config.yaml
hop_length: 160
spec_augment: true
qk_norm: true
moe_every: 2
layers: 8
loss: "binary_cross_entropy"
batch_size: 64
final_lr_fraction: 0
Rows from block 5 of a small sound classifier, named by matrix and row number. Rows with one number within an expert belong to one neuron, the router's apart. Each number is 500 + 40 x the weight over its row's rms, rounded and kept within 0 to 999. All counts start at 0. Numbers have three digits each.
Before each expert's rows are labels from the 100 clips, of 14976, where the router gives the expert most weight on average: "strongest on" is what is common among them. Only what is clearly more common there than usual is listed. The data: single notes of musical instruments (NSynth).
# router: router (model.blocks.5.mlp.router.weight, 8x320, trained with AdamW), inputs 107-213
# up: expert up (model.blocks.5.mlp.up, 8x80x320), inputs 107-213
# down: expert down (model.blocks.5.mlp.down, 8x320x80, transposed), outputs 107-213

# expert 4
strongest on: guitar
router.4:482544509475524403563513540447499529468500477519519531508527556509529452503461465515539467496532468506517505446518475492482486454475466510593458478457426464548605494515539555506448502491527503497543424505504496502461520434530508567488515474514533440434560457564533467464497451469400460484442440434452453458498495488541517
up.0:492497523472469527478501525514645510492499466499464492480474523492532514496492513500528478508508590498487490508425486506445505501517444510482488497501500582482479421548406480505571569511461479308442475514491471514541501500530491531512529503413532471495510502435499499533510592527445521530503579503569502451510438478536483
down.0:566492500471451492477489565438510493502505554500540500492456496497509532472475473506450485493493505481550523499473506463590508499448423506526495498513506528599577500492496458495533461481557502564525502477509506508485510507489559500420480504514494593500500577498501498457501523452496495573643486519436516501483578488472430
up.1:463492493465563505535506491562541519476461512506621495513331550498499494636500550508499501544501486533549492456387548471485485505480453454531508444466531501539505503456509485386488463519501614458498400521458497490532492525530468510506494514499571499488498500541535560434495500514511503470498526496484514515506464444512504
down.1:514492494506492485509500440437424543512505520462488535502501519506455478493566531512525486514501463454460407513478509515395446467454517479506479515476501527497464499494518473549519496565516532475560510498324482455414520475495486495496472540503512475532558491500489540522502510497445555510468481495524513500659500548495490
up.2:522464508484572570516532456574528442507510518524506458481545500493501502583433460497527424544533523431499499373450469494653514490500570493492490431378518502455483454592495434483500509428514488493447503574551502521520506506495392536501503501475496497500492459500502493519566495584525469554483623652497545440496480470493497
down.2:502516500483492523480517486537530502513481472533500566568511512441477523497527461460514521474489523484537481467493500468483455496504558454433503499505501494478463453388591436520496490639561438519448480543499622516518487488458481488505586496447508500499362505504471479478440449527520453474498541490500465490521508490533536
up.3:535499567523555486501467523496579560493460488559434486489496517500466509516501500576516545502528433456574498494636468490502508574520503512503536491497483489474462503500510502609437519516459500487482519516554492500501500490473479494528446515537562561581456486521463493483498449525519446501563462541517560497491531505528520
down.3:527500519514572586466623543491504489531501610497461492528493539513506502499464504512455536486501533505499481487488490516485507469564506534500479504412494470539492570502589445502501505528526505458511550509472560624462540536509497509505486483500501600471526509460540567477502477484490454496490417476495450543501464455489444
up.4:454458511504502514501506505452464448514487504508465523495488515474535495503499582459474495451502557501491510482432464494537543559504515498499489524495457471498436425469550501513591499501532515502503535499473452500509502469627523500544543524499469460512466532506485502540478490499523434389525492495515494519465507497453510
down.4:496462469518512448497519466424510507482582597434558499466492487498530611497495476527496513483484578549466505524547470478530511500501502443560564502519500531475470573480498380481491498528539537502546498556520601577497545473513541506507506584564506507547589523477454512519509529510506473480460484507500500482479489469485498
up.5:485490487534500497499513497602518479486517614501500520512493484501580448438502532582473469500498463493508497576511508569502507497511494522512476467501543506447504516510497500516476494477545465494470438505511408546431503528548469455507505485469471404538502438436514548464499532547533518456538508464518495470454437496489495
down.5:315527504534496459507480477510497521536500464523509499436478530479504521530555450458477519498519497624548524570534498544501526488481524510523487559503506490477557455484427541492519501518527485516493485487409498502512509546492486453496438605495489520513516480540521500540515561494483497561469525406493485507514499524502463
up.6:503608500498505527541527513482479472490441416485506562588483508474501502503487536372502534543457467508487487567533521573495513500461525490494523499448514459458517472509474487493499467486512490572491483516509505443500430489482481554450500576531478487446449420484507519497506442546496507476514408493528499456506460561540509
down.6:506472491438498530589525501455506435499497484544498500523502506531409520524583553529485489420535497506539525599559372508562515456505495480501488499570475546481513499493564500508548515498479496499518502520486480505599533486490513500456555515532501603543537485503481533498523500500559515503500487526412507501504559480500468
up.7:488555501511423611479462592501502466504510560449507499532456569476493497530478491495499515493500472524453513476520646406478482495474501504465509437532523497493552625478493520498468506500495511486547387457515498492527497446499523491494509539489452553481519546550444506449475492506516479455474425556497498501498454498511500
down.7:653483494494569575567499478477452501513513504518487509475505494481472538431516530484491468521508486501517547561497523508496498519467578442481525495414502393502495490466502491533533448504490449455518512435473495581503449484490458520479505525538492456498482486453458490480486500486522489502438439504497451570499565519532475
up.8:501503466524498479489500463442543500481484587382507500480486533522511537506478495575570489450515541512508455511500506534508548434454476568515565526569518466526437541499505587500487499481504570460498494491553462502496508485519539478589483512503518499509526505426532523648497477627546500528482500485500502492454393511513525
down.8:486506496509517506498508492507487531493469452727506494499434495480495422491495323534539426508575533494469513510500514480500596522508500469507491448484465547473499496494500515546525498601489481510501509501499546513502529485508538483463503578502504499469485483508522501517549566525533478509504553463498463530378499455582542
up.9:469447486549563499525492511485476467503503503512619515485577479527490496561466506534457528539485541502504515479526491470438484341516483535503638505534485596491497483493436555497386432521504504520503465577434598487503548454508581496505461501517499467499507510428555496530478500453494524501428458497489505519511503496600481
down.9:445500492473514502523549490470493500518553479541514475505521486515525562508492501437487536535536543488494497481501454522499497500483512490499515494372499505465470463579564526486563488500429450519428524469428481380494559575501476562508570512521526505485456500500501512494392491497530532500500580486463552500481464516563487
up.10:515562493487538523518511615504542500476480509551440514443442443468500508500466493480582500523491511499546612479466516571539505530517503491423551571491441495500508410475515482509501547515521472496522482522516509539412435503491529503508497510523417555457511502509498512457524617468506490492554534420525505499505504464501494
down.10:519498488513500502501477446466512514524514501501477507512521614502633446511482523427491503483502489534495458502499585445515564514400495464474502460521503495531546470516458521502552586456528483506440523507547467500550446492481501503483508472519532528474581522515586526522473546446432487484474501500557556578497512457486485
up.11:551491495613503476491494484492483477531483514497530506447547497546582471559494590521438499505453485484498500473532497502426492492473501528506474539500516503595506509479441497493421505482562468474529500484516575598506477522543500457518594495549553492502495501502608436516505508525502483581462500496532499488489470489582583
down.11:403492592499463418527534483490509538483502515484512501469501423412493494457534502485493511499485500499500534496501499528569502554518420467473469496501551589478504515495483514469509485497475512506476477475527540499484516482457536510526537540444509571451467507485540479480468641481504601515480495510498469494503541499458490
up.12:509488438518496445372443399428498501380489511535448517535491490512495535503499479527499606524512599550524507527542536538498492526411531504500501490492502498587487495505515483474455480551648464531484517496517470451544509492474540505481497496452439493520618470480435505498369496495428459553602473489513593502503522526524458
down.12:499488484510530491491508482515569484590506516491495539443483543440460504503513491501506490511604522502463497489494602482458508555391500507554520497511540503470592500438529489489513545498489497521534491539493532566504474486487495593569665450460530508557463448463522500500473504505601470516479492465481459519504427418501463
up.13:519503500427615594547524507538555483567499421494540478497563516489481498576482511480459487497471485492492450449469504507490496367446423549519468499460515480503505500578463505453491349545482493504499488499493500496510506585515560499508503512585473603503369464501484542538496525487513495529495515568494514518489513568448542
down.13:499527499480509491475564499607506493506517517537508372404495509501498514503478501508469498508460530436426557466462512506438501500520525531441493504506480384535511548492484480471483387514485513449517498432475562486555508497520529510435484447526476371505496496516515489499498340576493514499435452475507486662489487516521510

# expert 1
strongest on: electronic; organ
router.1:500533505490509499484575510415463551507568502531483509540546594490545494449452518554409551572563479545539556514501547445511522435491538470517505550487491503505499499510558444468530522506475505495505555523544492520488523554538460492545507524529507510493450507471468582467474460497532459519454528512547506455495519462517470
up.0:491501552515498501433518566442579478502490470579487492490501506493542490440478507465482500496477489508521445500519520488469446507494503421542466445417412468518495492510542500487503566588470496435511522547513506461500463560506500451531545491499627529547502500478489540513497511532562591490528529492465586501505492465502529
down.0:520493465491514516474507496528421537539467494493491510513464517469494521464454501454490545502447499527520471417528468482522593510484549452558505484513558498499573497490502504490529558490489567500389502512516527486468492524500514452517423549475416490500460504465500501519504489495489506510514447507514495521546520504485540
up.1:513482483477525465426407519462505502558501499498497446477485510528553505480460455504514500520504470484501553530441500457348436500467500508467502517457495506532500419483501546534494362510495504425482531496526423508511499487496497437388511479501469510482507510482451471507521455522483508545560451429422501463484551520492500
down.1:569476508504533517490476540500443534478498491447473513512490499500467510477495484518515493485498456548503496506626453504500507502627454532486471517478592493518493577525501492564460446507508498486484519512488507486539535548507516527509462490520485556511459543521577517468431471529477500501521429480484532467425498592486526
up.2:496499482549404467496523482528494514514470581518509495423676506559567513387469492489466495500465536519507456410511560501468489492484520498438407515498500477499487488443452506409549497499485495467483514517355636498516469523499451493434495448532505494501448451466461476482606476556544507502538535502491529474487414519518528
down.2:507500512512482498479476426500499414461455477444518465470452505576521510603518484517433475550487535525457509550505476467495483428535510516514477505566561417504485558548501473505459401520504498488475495588527511482468538533503449497517550426515516495433481554550503539474551480482504493460522514513503499514491525524501530
up.3:493505502511500508431496504520481560483511489502447520493499499681359510529500422500523429469479677467502478512485532518493459451495492524492545541510556497468482476487537489511498495559531498498447488467549502358443477502505554464536471502497494493511440504463495489482508490569466496524599539525488482563516516543500506
down.3:480561560507477441496501508581460510568513597358524519502494491548440509432551505492482496409553517491476540554522542593502501503452501476446535511514491509558501539516463503480486497508497568495504537524498527484565479504468567500511500537452497482400430417495498435458496499420540487532505453503505506521533479512481507
up.4:513462492417509538501484612470561474441497517500443509462471446482496516500408537477557488441494523496479512497503503553481576499554491479590487506479465482560524455455457502509513506533510445504576492494505425546474523499520488503436503563506483538532451504451397501463508495500507583432471555430609499474505522518524487
down.4:517493458484488495500495503494511576503477519486588462497495488488485493505461492525583477498499494468491501376479482517514569496532453539377479492484449486573487532471515507503487494498456507523481503510437449463473435509488500500495504551614507494417495441546483475466523434420528476466646455507492540481509514489539486
up.5:496502495498499496495465486498503591498509520512491509479487484503482612514563499450530490542581500486572510458498478509559438497541520468488498496510509499505466504537496467504499501563489499523466583514519504502473464459590460518534572443569540515500599507387505579559501561475399501430483512502531428490504457484496484
down.5:490504523519522499512488496486527501501598467533488498526524499454512519519479421493519507536458536580521534480516501492487608505512609470475462532447494513462500530528487618437500507478496497608507552436509493487532481516399464424507502508433463514504470515467494487489504559453524507507487577514432500455500495586507485
up.6:499507511511428536571523469472510501582418500515497512540523524505453489500399432490512497462532429490557501493518494504505324488564460450516512534490495551517547500492449516519515509481577308486563491463496566489495537512471548506497499482564484533500472571583478498504490447533546487488484477496504477518497509499444549
down.6:380507481483504502529432613510431512499495499508516511523521503489418531442489513512500501500510492549500486481523485489526514500504507491486496423453504501496517502569465556500500550554538529570480496471498445471504418463455501515508507547480519501476526488493510504481504516460549480481519504503492465502454485492500434
up.7:513528491430478553508583507459574454425474493475483498469513506470500461499488514392478451523614504502480515503488495477555534468519548431460505503506510536539513484469519545532501507468501518601557515536480532471497497513508449526447585494475495491551492505488478500566505548542507507630518580503401476575426516504490509
down.7:445494439457489518504418444503514539483502521512445496505519529493510468577493441550515535479431491546508502584499597554492457441505500562504508560513465488507492513485462488541506590527481506496428498521500507503509467517493444518474472506525519603448490427490540565525394518409489483527532446489519503554484521563470544
up.8:492483530514512483492533502500450497490505524472497476472403509559492549490493594486557524538469557506509500540503493504515504499530542520507499493481501520503511539503500509522509479539497491496499469496444500599390422455499517497493498507525522511519498482478483491566493554518534451535514502495407484518491440518481505
down.8:496427494548493494484515520495544535493508472426567501605522498529453527549462553556533496469423587527440540545548575490493500473485451517485509513489471469586545496444508593519478444500503504436489492465512499498480495575564501498517468443475522503487489515501512511482491417321488525430432544491521512500503525615501501
up.9:503458496514472515568511508426517525381474526470518522488409493505500585501498518468493451510457515469569499505535517612508523490526505494417515486498490568502537501477501452437501481491562488534510503474468500503480500475561496522463524470541500469487578567582576495486534498494532464587507572498494529492597515509485412
down.9:499429506347482497446495505599508465511494545524464546459513504535551503498511472525560501477491483493500449534506491480468498577515502460518515344502492471550488483532509539425502468523463501505464500515512512522544498539527483510512496479559368549581500527436406501495495481493553535503507466473483500357517512496554510
up.10:553429503529511552489492503496442495489505506482494492502530488416493501506479498440501466480510425511603465515633475516499490452554502441496443506526514500477482499471461513495500511402495444456490499522518493448520507555500487440466496565508533486505523377483491497468523502531482561586496508494493464490459463481489485
down.10:521487469506562509500511517500549533489456507536480520463522500495507495500479427453480504508497504505565529479506498494462583487491473432461511480369522503524508482506539496502506504499518535502462500486554484458467530443488482537503487502517468506444510543541507508385503613519522620501503526491526515514494530478511400
up.11:409507464498528499500417474459511489485567534491442450519476487515496509450527419545550470459483495495508463480638485463511514496432494515489509478491504501597503502519527537434444560500505503502526530431516503504495514459504452522478508484575490491449601525501414466491617487466507506473494529474494377573505521493498464
down.11:503578479510450578493511488531484417502543483466529500518492446496523501563436518492505506458494420468460495492522505498446470499447519564503482502483522455521485554616455496497521534480482498488504495504518492491530542500474498495482500507489505509481502506510489474471521498490546560504485502554502522510414498376498500
up.12:573525531476492506483489473492568519381623478505507500502526494470465503569484489495458505500481501523499449496504519447511500508501522471496506473489501493494537531521532537496523481468451494462504543472569498533500469502471527452449512516348424523511450460555504423536520489473544510541519511512497497498472368528496504
down.12:537470507565525500502594498479511437504496449519505506485421446500507501500492507500505507552509533535510488526495504464469480498484512479504487500500496503545504494494483552494483481497476462545482454451499469526479495547502497500511632531498449549502515516465497512524472567512358524496590519438487513520491507528520510
up.13:511574543492470480512493526470614461499459531479606522494438452510518468593447635518506500551478551563497511481487514496543478519475540474493420513588500502492482480500474442503506467542486521532475513458527500514384429460466499449554471500513482497507571500508502513501589493425507497449493501489489371491501474511536402
down.13:501495467504501506505464546465503576521508508534532538439526478498696472493522455512462437415489526525507562494474401507485497525358478492471479465511503483541498483542497456515503501534482499500510499570554478511408519525502503459507458497459520458554526469538530539474476504418488521483502437488561484484548500499475544

# expert 2
strongest on: synthetic; bass
router.2:507427559450470493552513427460501478536500410472510479526489486487421472513485563500535518502492542464499397461543513563511454501483480516456463460503471579565442494452532519534467596412453490498439494454447478576506447541524574558462470538538493436475474478509482424523504509458580421501525509530427513565516483542527562
up.0:432491495500503498526466508558503487531498489499532527510500510486478512549410528401446508498420508491491532566522473517491465443455484507538451500477468490500513494464517498490450559485361443501510566518486458497531483470540555456522489539500495491404509426476515509500504482444485584524489539505509527488486377536528590
down.0:568580475499512511416504425506548504503479502524453495504522499516397526502515466455508510491507504516498515504496501493485488499538472366497487498507491521598582490571593493523500499524500497493577473460509513435469506520498423503507497475449481486452445446513508484499515481489466519479500490502409512592497493495516523
up.1:499513500529452509481502456503578570476474508552590563526674498477511536503499519492551466501484442502588647490537474518627493503434573501512555464523568506502498444498511519483497488535491388454515513510475548474485498500461474524552500512501422614461501496459486567479415464498498510486552498496623508420486498506497533
down.1:496494662522488449541521508502465484518534524546504459503570484549535610495493518501475453523507439496499476457491497517526489496504488550504491529503500562426504463505500406504523495493511565493512546423554473520531498512528493486470505522493602503462485469468467411511439515497500461514523504477482507528540495472499538
up.2:498533490504488447515410505522506498514493408503508516514435575483541499483501523494519495503552477524505502537559494522513487496521463474421513525489458487474474487579495489502441504476566511501530528497396500532531414536524500543551549453495424512449551555509501463496474486456499517555523537524469509533481500503505419
down.2:530581460495454492479497509482499529487500482484557424498573525490583496516487518560433501443541500528469487497568388509534490497504436487487496509455527510491472523490478568401516505476481499528507491590504483588456451507448465504447507495520496544509502550568475538496463534460497590495588431543485500501545486477473638
up.3:510483523563482534462506549438402524426490503473470477470513488546476498508542500498476500460516506502492510469469503463455507493511507496544495444516538490504474455555499606540562513520414446506425593527473501537660476444496551475506509505470490494467500507581505500594503541529522483497528472513511504508506485503477500
down.3:494557462518535453498501469431378461541463500502595501462555497563501510543510633413452482501483495515472494495516509511457488398424480493482500518490460501497520522522550557466541489559519616493495449572512503483499587701567507528471507479504490511504493528499481484501468463520495565458510450491504482509505532501408427
up.4:486501514392487418522494424502368440490525493513493490513568530494472471450513417599496471495416535511513498489514475493539468483500438539606473500476518431602539506508464497509502486454607482499533499505508514493488502499502502434539502478501542500460520443576499479505506494510489552516493477539496499524477485503491505
down.4:665514477521449485519524496423503551475488532541517596507518522565506586495482494436520536423507435487501533506495500495507484501501514508487504468519500529507460555502533468490510485494445466501501273504443462475589474525500520475465434449462470499501471450550441494540497552577506400514491509515497441520525532602492489
up.5:522515493542505455578500486481479600418531473473497508500448473489500488517523500533505499481504482515467510474554507500500520504489418449504499527600458414508530490550492524554467442510508498504516505493557473466532508512439502558495525498460497486495505414449502511506499474509509502493396478584482440503469592388487447
down.5:504552538514516432514500439508507514549496503485556494481372450523505505492494573468513510488498431509524499499494494478425570529506497514458490497503518501496492538577463515415539484501504510569490452486503592505507513464479533533450506374502452573509528506559520551501547503472545520453491500596569509520507492518546479
up.6:479425502576541457487591498515489401498461504495506505394467512506410503446493517513499506619498510513549483511443516534554468500575491547490566465599460501498505489568537514514511480446477495580475606488510434473559447509515456491536560523494501495494489510469459557513445519502491505460496480614496501516498516438518536
down.6:513490505509457524479516518568455468517494520506511498528486377458534559495506509536474502460454493444489475494509517468511507533500481496517448502345526456459495475487525461544456464498502497527502492503493435498515509483407497500338429494394470473679497490499472485561496469434527538517471458513468521509496398529505395
up.7:503564500422471464490508509590518511540504486583458450497488492531462478443478422486506436506534509507519542518419590451507490571458467503497442509587511520460442526494505496563443552508499545429548434402520442546519492505502500496503449467480500531486555583478501452530518512489443516398506499515530572500576569429488510
down.7:509435508518498552442516483559527510494508505502525496559509497429471441512587507515517500507481500453575504496511495432509453474582538478439463475508664515567528547490488503423510502535557496545428468541549483502502457571503497484519499508501517472514464534549495427428384502507519501426449514422474477468511482494510418
up.8:490525571487498542511468584533597389554445484512509500491533448510484483462448580475465505454525481566443588505462643526498519488513492633473495504518511490514443487476520516562500523489552467506525489491528493462514443514489611461525467506502485484503484511395582488473553478517528494481530442538499499546490496542419472
down.8:485470521490498442516530489480589548485500506502527481476532479563503461501500497550497455563529507507500486566497499502675457522481460502499429462518531506500498472562500517513532504517494496553493540493528457496497466497437457481497419522476503422540536466407443506525468541562507503500553510500464442489447475584494484
up.9:542459586534453495502415448536374565426463483505355496575497387516545488501458454416484511500557498508503505484528520439472496423491494494579488443499506464503343468487492519508447589499483492513487460495462487506480474501435529516500506425494525537475547484516494494474477519511520503620506525502523501553469500460519510
down.9:530511544481444561511454469505416509498525482487507464450501497568458485492501467531494517499760509511501485501500501498512444532507488512483497509497505530500547502508447454490489494501577496460510490503478511533505534507584536574505500501498502485484524523498408510472510575560478401515496488484522554506499500465519578
up.10:441505489505498511504480498490484506550463515496493577501476518548498549492475486512507474420450490507491502478504519508526534444527477483522520608519550453479487482500564503491440470490484499543471557490522499492500510527523498500504500648493497509643404485544476511503469460429569600495528509474519498503503506419463500
down.10:551387458373496500502460545497477533502500580436469507496426500565495503503498524502456505485491601502536479474503389411445491508425507519531572547480498487500547497383510535499519454497558496538505492415492537447543504503498479503499499525568499507536413516513476453493572491473573504462497475489470490464500507512485518
up.11:564447571452468555476480510505485455424511497440472512500523564498542584452488508490421537505461442497528397508530532585502515497492504504496525554491432500433505508501673497502421509438464462472495461493528574511498491496523500501503517572436497586443491552611518494530505492472532518486509505437497577521500486514507500
down.11:462526432601428505531494598524543514491532508528516459533510470500500468485599504451490505498502521614552428481554479454442501488537510487524482451513499485539605402500568481493375523510501489505511562482505415492483466408440635504543521500467507508494486485501514515479492502496509490484522467519413491495531475528481402
up.12:494466483476499502444528494499472534477495498517559518569458554497505475500482507492528468610521517493508501485556441399381485436497533500497476478426458501524508499469420462496467488467502488519510497483470449580492489504492565541522504501504508503526495511477446501484512514460514575500508493509582507513536462483528485
down.12:499495508495476513573443502513473546515500497490512498494493505462451493513508409502500500498506530466450464547499497504496576537558473513449475469497499524536423562556506413490517539498472520446499498499540488437515490506542452442524497504438491526554510501538500490516484508499492513537615494545514474529466498479471491
up.13:535473504505483516496511556504534500481496500486549427531422533509519513482482500450475520473477578495500498479590483508556496478486500459430494457497503480471551527455407489395511506507431475497469493526446594537547460454604447478479501504506468410514474479544489528504520574522505536551499555600471530544501575467505513
down.13:464477500496541456464463539502503511470441499471463489503509470440506452455471504495510527508509502478494562500469514528508483534518527499528507493486464550493548534567510615493500508455536484491553510485506535482502520541499331534540506501518493537517524505421502531526524389508435473361440569531505591387497522505516505

# expert 5
strongest on: electronic; keyboard; guitar
router.5:426489522527502587460389471593454480472475463478444507498415534502476455456437488452511552519422491541499475554440520506501434558470482556572457484491536504580482536540552512577495454514504485439551533513491552514484531497434556511537449505535546493384531475486542507445454478465495462485496534477511496488503502465516461
up.0:572496497452489488499497467602478500500502518473547532500535536567420502521499466488506516459504501458508478532479494508505511491503522564496446518465499467549554618428513481463513401478504515498547464437525566529431500500496488499474496519535485547493507479556524476501508499493508494529499500549508500491534470507501425
down.0:455480470462454477448529412477503493484468511465598501501486494554520479509467511516487505479521500513500500543565477485492524492453484429549583610306500497545490503493514522522469511523460569465538438474505483460502567527531460498546526566470510495473500434498447440563401450528503594545508499514503504502538536475502520
up.1:509414482483520538433521518494458389492474515496482515584519503500486514494530474528479483493440489566466522476570514400537503505502500516479477541503504498347495447507607506554432505578501479398514582480507425480500544509447437535503519522506486516511456508579495538520496552461496489512471489549523511505535505500540427
down.1:563463360461499490537485457503497500504537463501444493460501521474512486490494470509468554549602521481511437498510458500498483510491533479492517450487441573515524536494437500484482395514482525514524521418490474468497547506490520503488543496526493530475493412484568430500497449503496435476481359520411518499511510503362423
up.2:371495485460499420498529500475496472410515503454491516494447325499478419505547541489559492489491490454563506470355502454496478501484491480429450477507494575483548410494502450503497499518506495489469503516503515519498497478500413641511524527413503584466459449549474533478503534497503608552484379488508506509439501501498571
down.2:476477522498504488529507468482654612529513491530468492485449501516498544509492495512520463475494507493500525520515485487527497599493451514487501636524522455448498510509421479518500469380491424498575590461468480394524504510552458554526499474441489472503508431484486493492475508419497493522463523465443502537447510518507500
up.3:560488490521430532505522508500431491519482506402542514487558496481496585469472468433529510503518488523492447505439524497514528551517486485499454538487550488552467474515511463500500474513499511505508490486458495581335460527370512492524497437516367500500498493517477476492499479491668533518425474490437520493510505524527411
down.3:492502497525498530418485508456550507504456573523553481509507507521524501499498511505603502459474481474488347460507500513598495480523477467544481493464508502523441487510473476447544401518500508500495549588481509519535496516532438565465469516503616562534505500566453502503441553444559501498503517477525520499476527393392548
up.4:534475514498500493474495500518472553507498505510515526527467511511516478572512516498493480507470558553588521476532501518625506467466497507476520489391549512480507503490499528514474511494507505506504471504514405491427571485479505503562564476520404500539464501553509511505490486490499507527495428499497454480529527579457480
down.4:495503450500419493512480498555537514487500489460502489529519533484510625470497507494514489531402503520569533498501440448501576507531608516500522465521431546469507518520500501525499503465479488571520557501454491495499503451487391495499496500445486503505516441557518481441497546509425560503489499523401474499595504515503435
up.5:501502484547490500528482516566501488460490488513500485508661521514504464514542612504482414507532490506475607509398429543482520504502542462517451530529496491553500456557501503461533435497511439548503506467508498500522497488523550508522398491494513476431528492496495519473476504470411477500535434455572500500503417455456487
down.5:496568506459502522518453500491433503499516472590516484529505538534490473497493499487504607491549531519472527451484443487393526521448481527460468520489509510519506510482470492502524500499473500490472489456497537400520480581552496460436512452511528389546512477497490456496496458527502499480574483479475412537528530516502425
up.6:527500548497527462473500465473501499506498527483443521433554494535471561552512511452644520570518557499517540496473635489486562472534496515481501478475506515530507500486486479482502494503497446557505472502498527486557558510495525547503500494507418504506510503495485439536538505485508484508511474472509484546501509556463468
down.6:571514500527528553499503518502454503441470395419498550506557518493573482532606515516509501572476514466545442507596447494498468541496483455440440500492493529504500451570504515544500500536530501472498483504496518490488568424458492494525373441564493484487507543476379503507518467453506516505462504501475555521473502497494599
up.7:481488568482435546511501492465516524505512487492549525559625514441497497498413623473482517524517500509561528492505491496480570521319498550509553479517493457497503434493574501553500442463497499530453533526401503516481391488471456464533545647485496467488469462478472425475511501462559486486509489489513436486509435424527501
down.7:498527484479503492501492521505487466491502398524508482508536432529512467463472460485530531511475515513477386526511520499444505671501511463569523487506512491468515412478389471471454501538564554525527453513505496512524558462546498476540492479437497502490494501514518513641529508477508416616574499547563547522461529520476537
up.8:596522513449450459497493496492502502460467494505515427522458512480523536540444498553496448503464501516514551498499506565500497526537497501483440386486410438512481494499460503492497503506549518500506494521513465515519496446502539501517448499500525506487540557491500491538452416491495515511479474548527499508470478577493522
down.8:480420559481490507406480435503434480399498507510551490497500363581437494543524493366508454541454506476500503495469518482413489405559510503500459501499493501464515430485496502475447487483540509469544514483500467471484453521493418498468443488501494500540533479473496453501489507509595515450519528495558472498527499498540509
up.9:460482515511500496471552533507571524490445501506487499498504489548558499520547471509500507519646411505574419484555503505497502500428518530461487553473508464495454502506484468481418511546446502494480520529481482424518495522481493501499534483515515497492578460499430570548534423405538520560523497482511504410482430500540465
down.9:413330488501428515542474453503494426440443492586512507494500466501553576582527502474501546500506446475437399488501443496467500498490439547476461462494458505513472510428613517389404485534500500447501518440498430469605593413554495537485504514516521526507527507537508495525479489474533526491482526494555504458481469472496504
up.10:482394502484504440494491498501500435442498498416481562497446541465500500496551507478519483442539512503513475462492487444505466469502509454504502538470522491560433499503520444475508528477478494500482482386512496500492600471493473502491521487481431497483565521536542507483456546601538499531459597491504565651494545500485522
down.10:486454536470502465499487445514475486510503500491534503478567520485588554470399577510499476478511511500499500504506500500564553556495436524498541560438479505477500488335493547501532495510467455526513391506494503439480492482423506527519525500510498481588501440517516473486492498512485504492508492458529502502469540575473599
up.11:481481543461509474524499553557486484476434504529480531475542542487498545527500493490515511456498488527449527613372385555466510478531504520457455498495635506404414491492561504502444411552513493510555510509456499502491519516531527635470500446476460510535523473530510499509514506489462454515506498554445508418513506511505490
down.11:561473498494561478461496502517395514435489551494479440500502478496459486468587537552472481502508526585513492508519526479575481400511464486511458419496501437518420483497497468490495512502577499420480498499450491492484466506498453512466497501486433608512501397432501519460445519498496475492477476487505483494474437444492402
up.12:503511406603501504501482515447501490554379499511519601567496498505490517514500431520482547588535449497504538500498460374466467515548550474483481497518489491421498518497480503566539501511516500470484540502516521528444523499537505584491568486489503547514471519497501535441512461504477493492494493509559506443530462494503546
down.12:505531498555562434481539518531342537558415603423518496507538527521460500429464491497583444570450439507512510498486498439669483504442472476504488494524546479433512494497500491478500555505402507503538489484506490526499531499538496526548478486515528490491455484533462501490548461500389528537522509553428500499521270498483513
up.13:497499495507506499506504502558530519495502425469503525564502461503507533471462524488523504538509473473484470528560568521499500519520547475536530430517460494504497410465501501428440568456521516452588487531602499461449494552504499500509466451505434484496498451548470505468513467500512482485502519493504494504482505473499432
down.13:547500464501504497472434448475486476458474574507524506479484509480545502455497501497465459476482599504528493477502449501438513500495501542503528490499462502529508469463507515468509601568450551486525508496461385470523492503486463571463486479500457532505538552511511475488497555515449523508461504516530539485517503570431495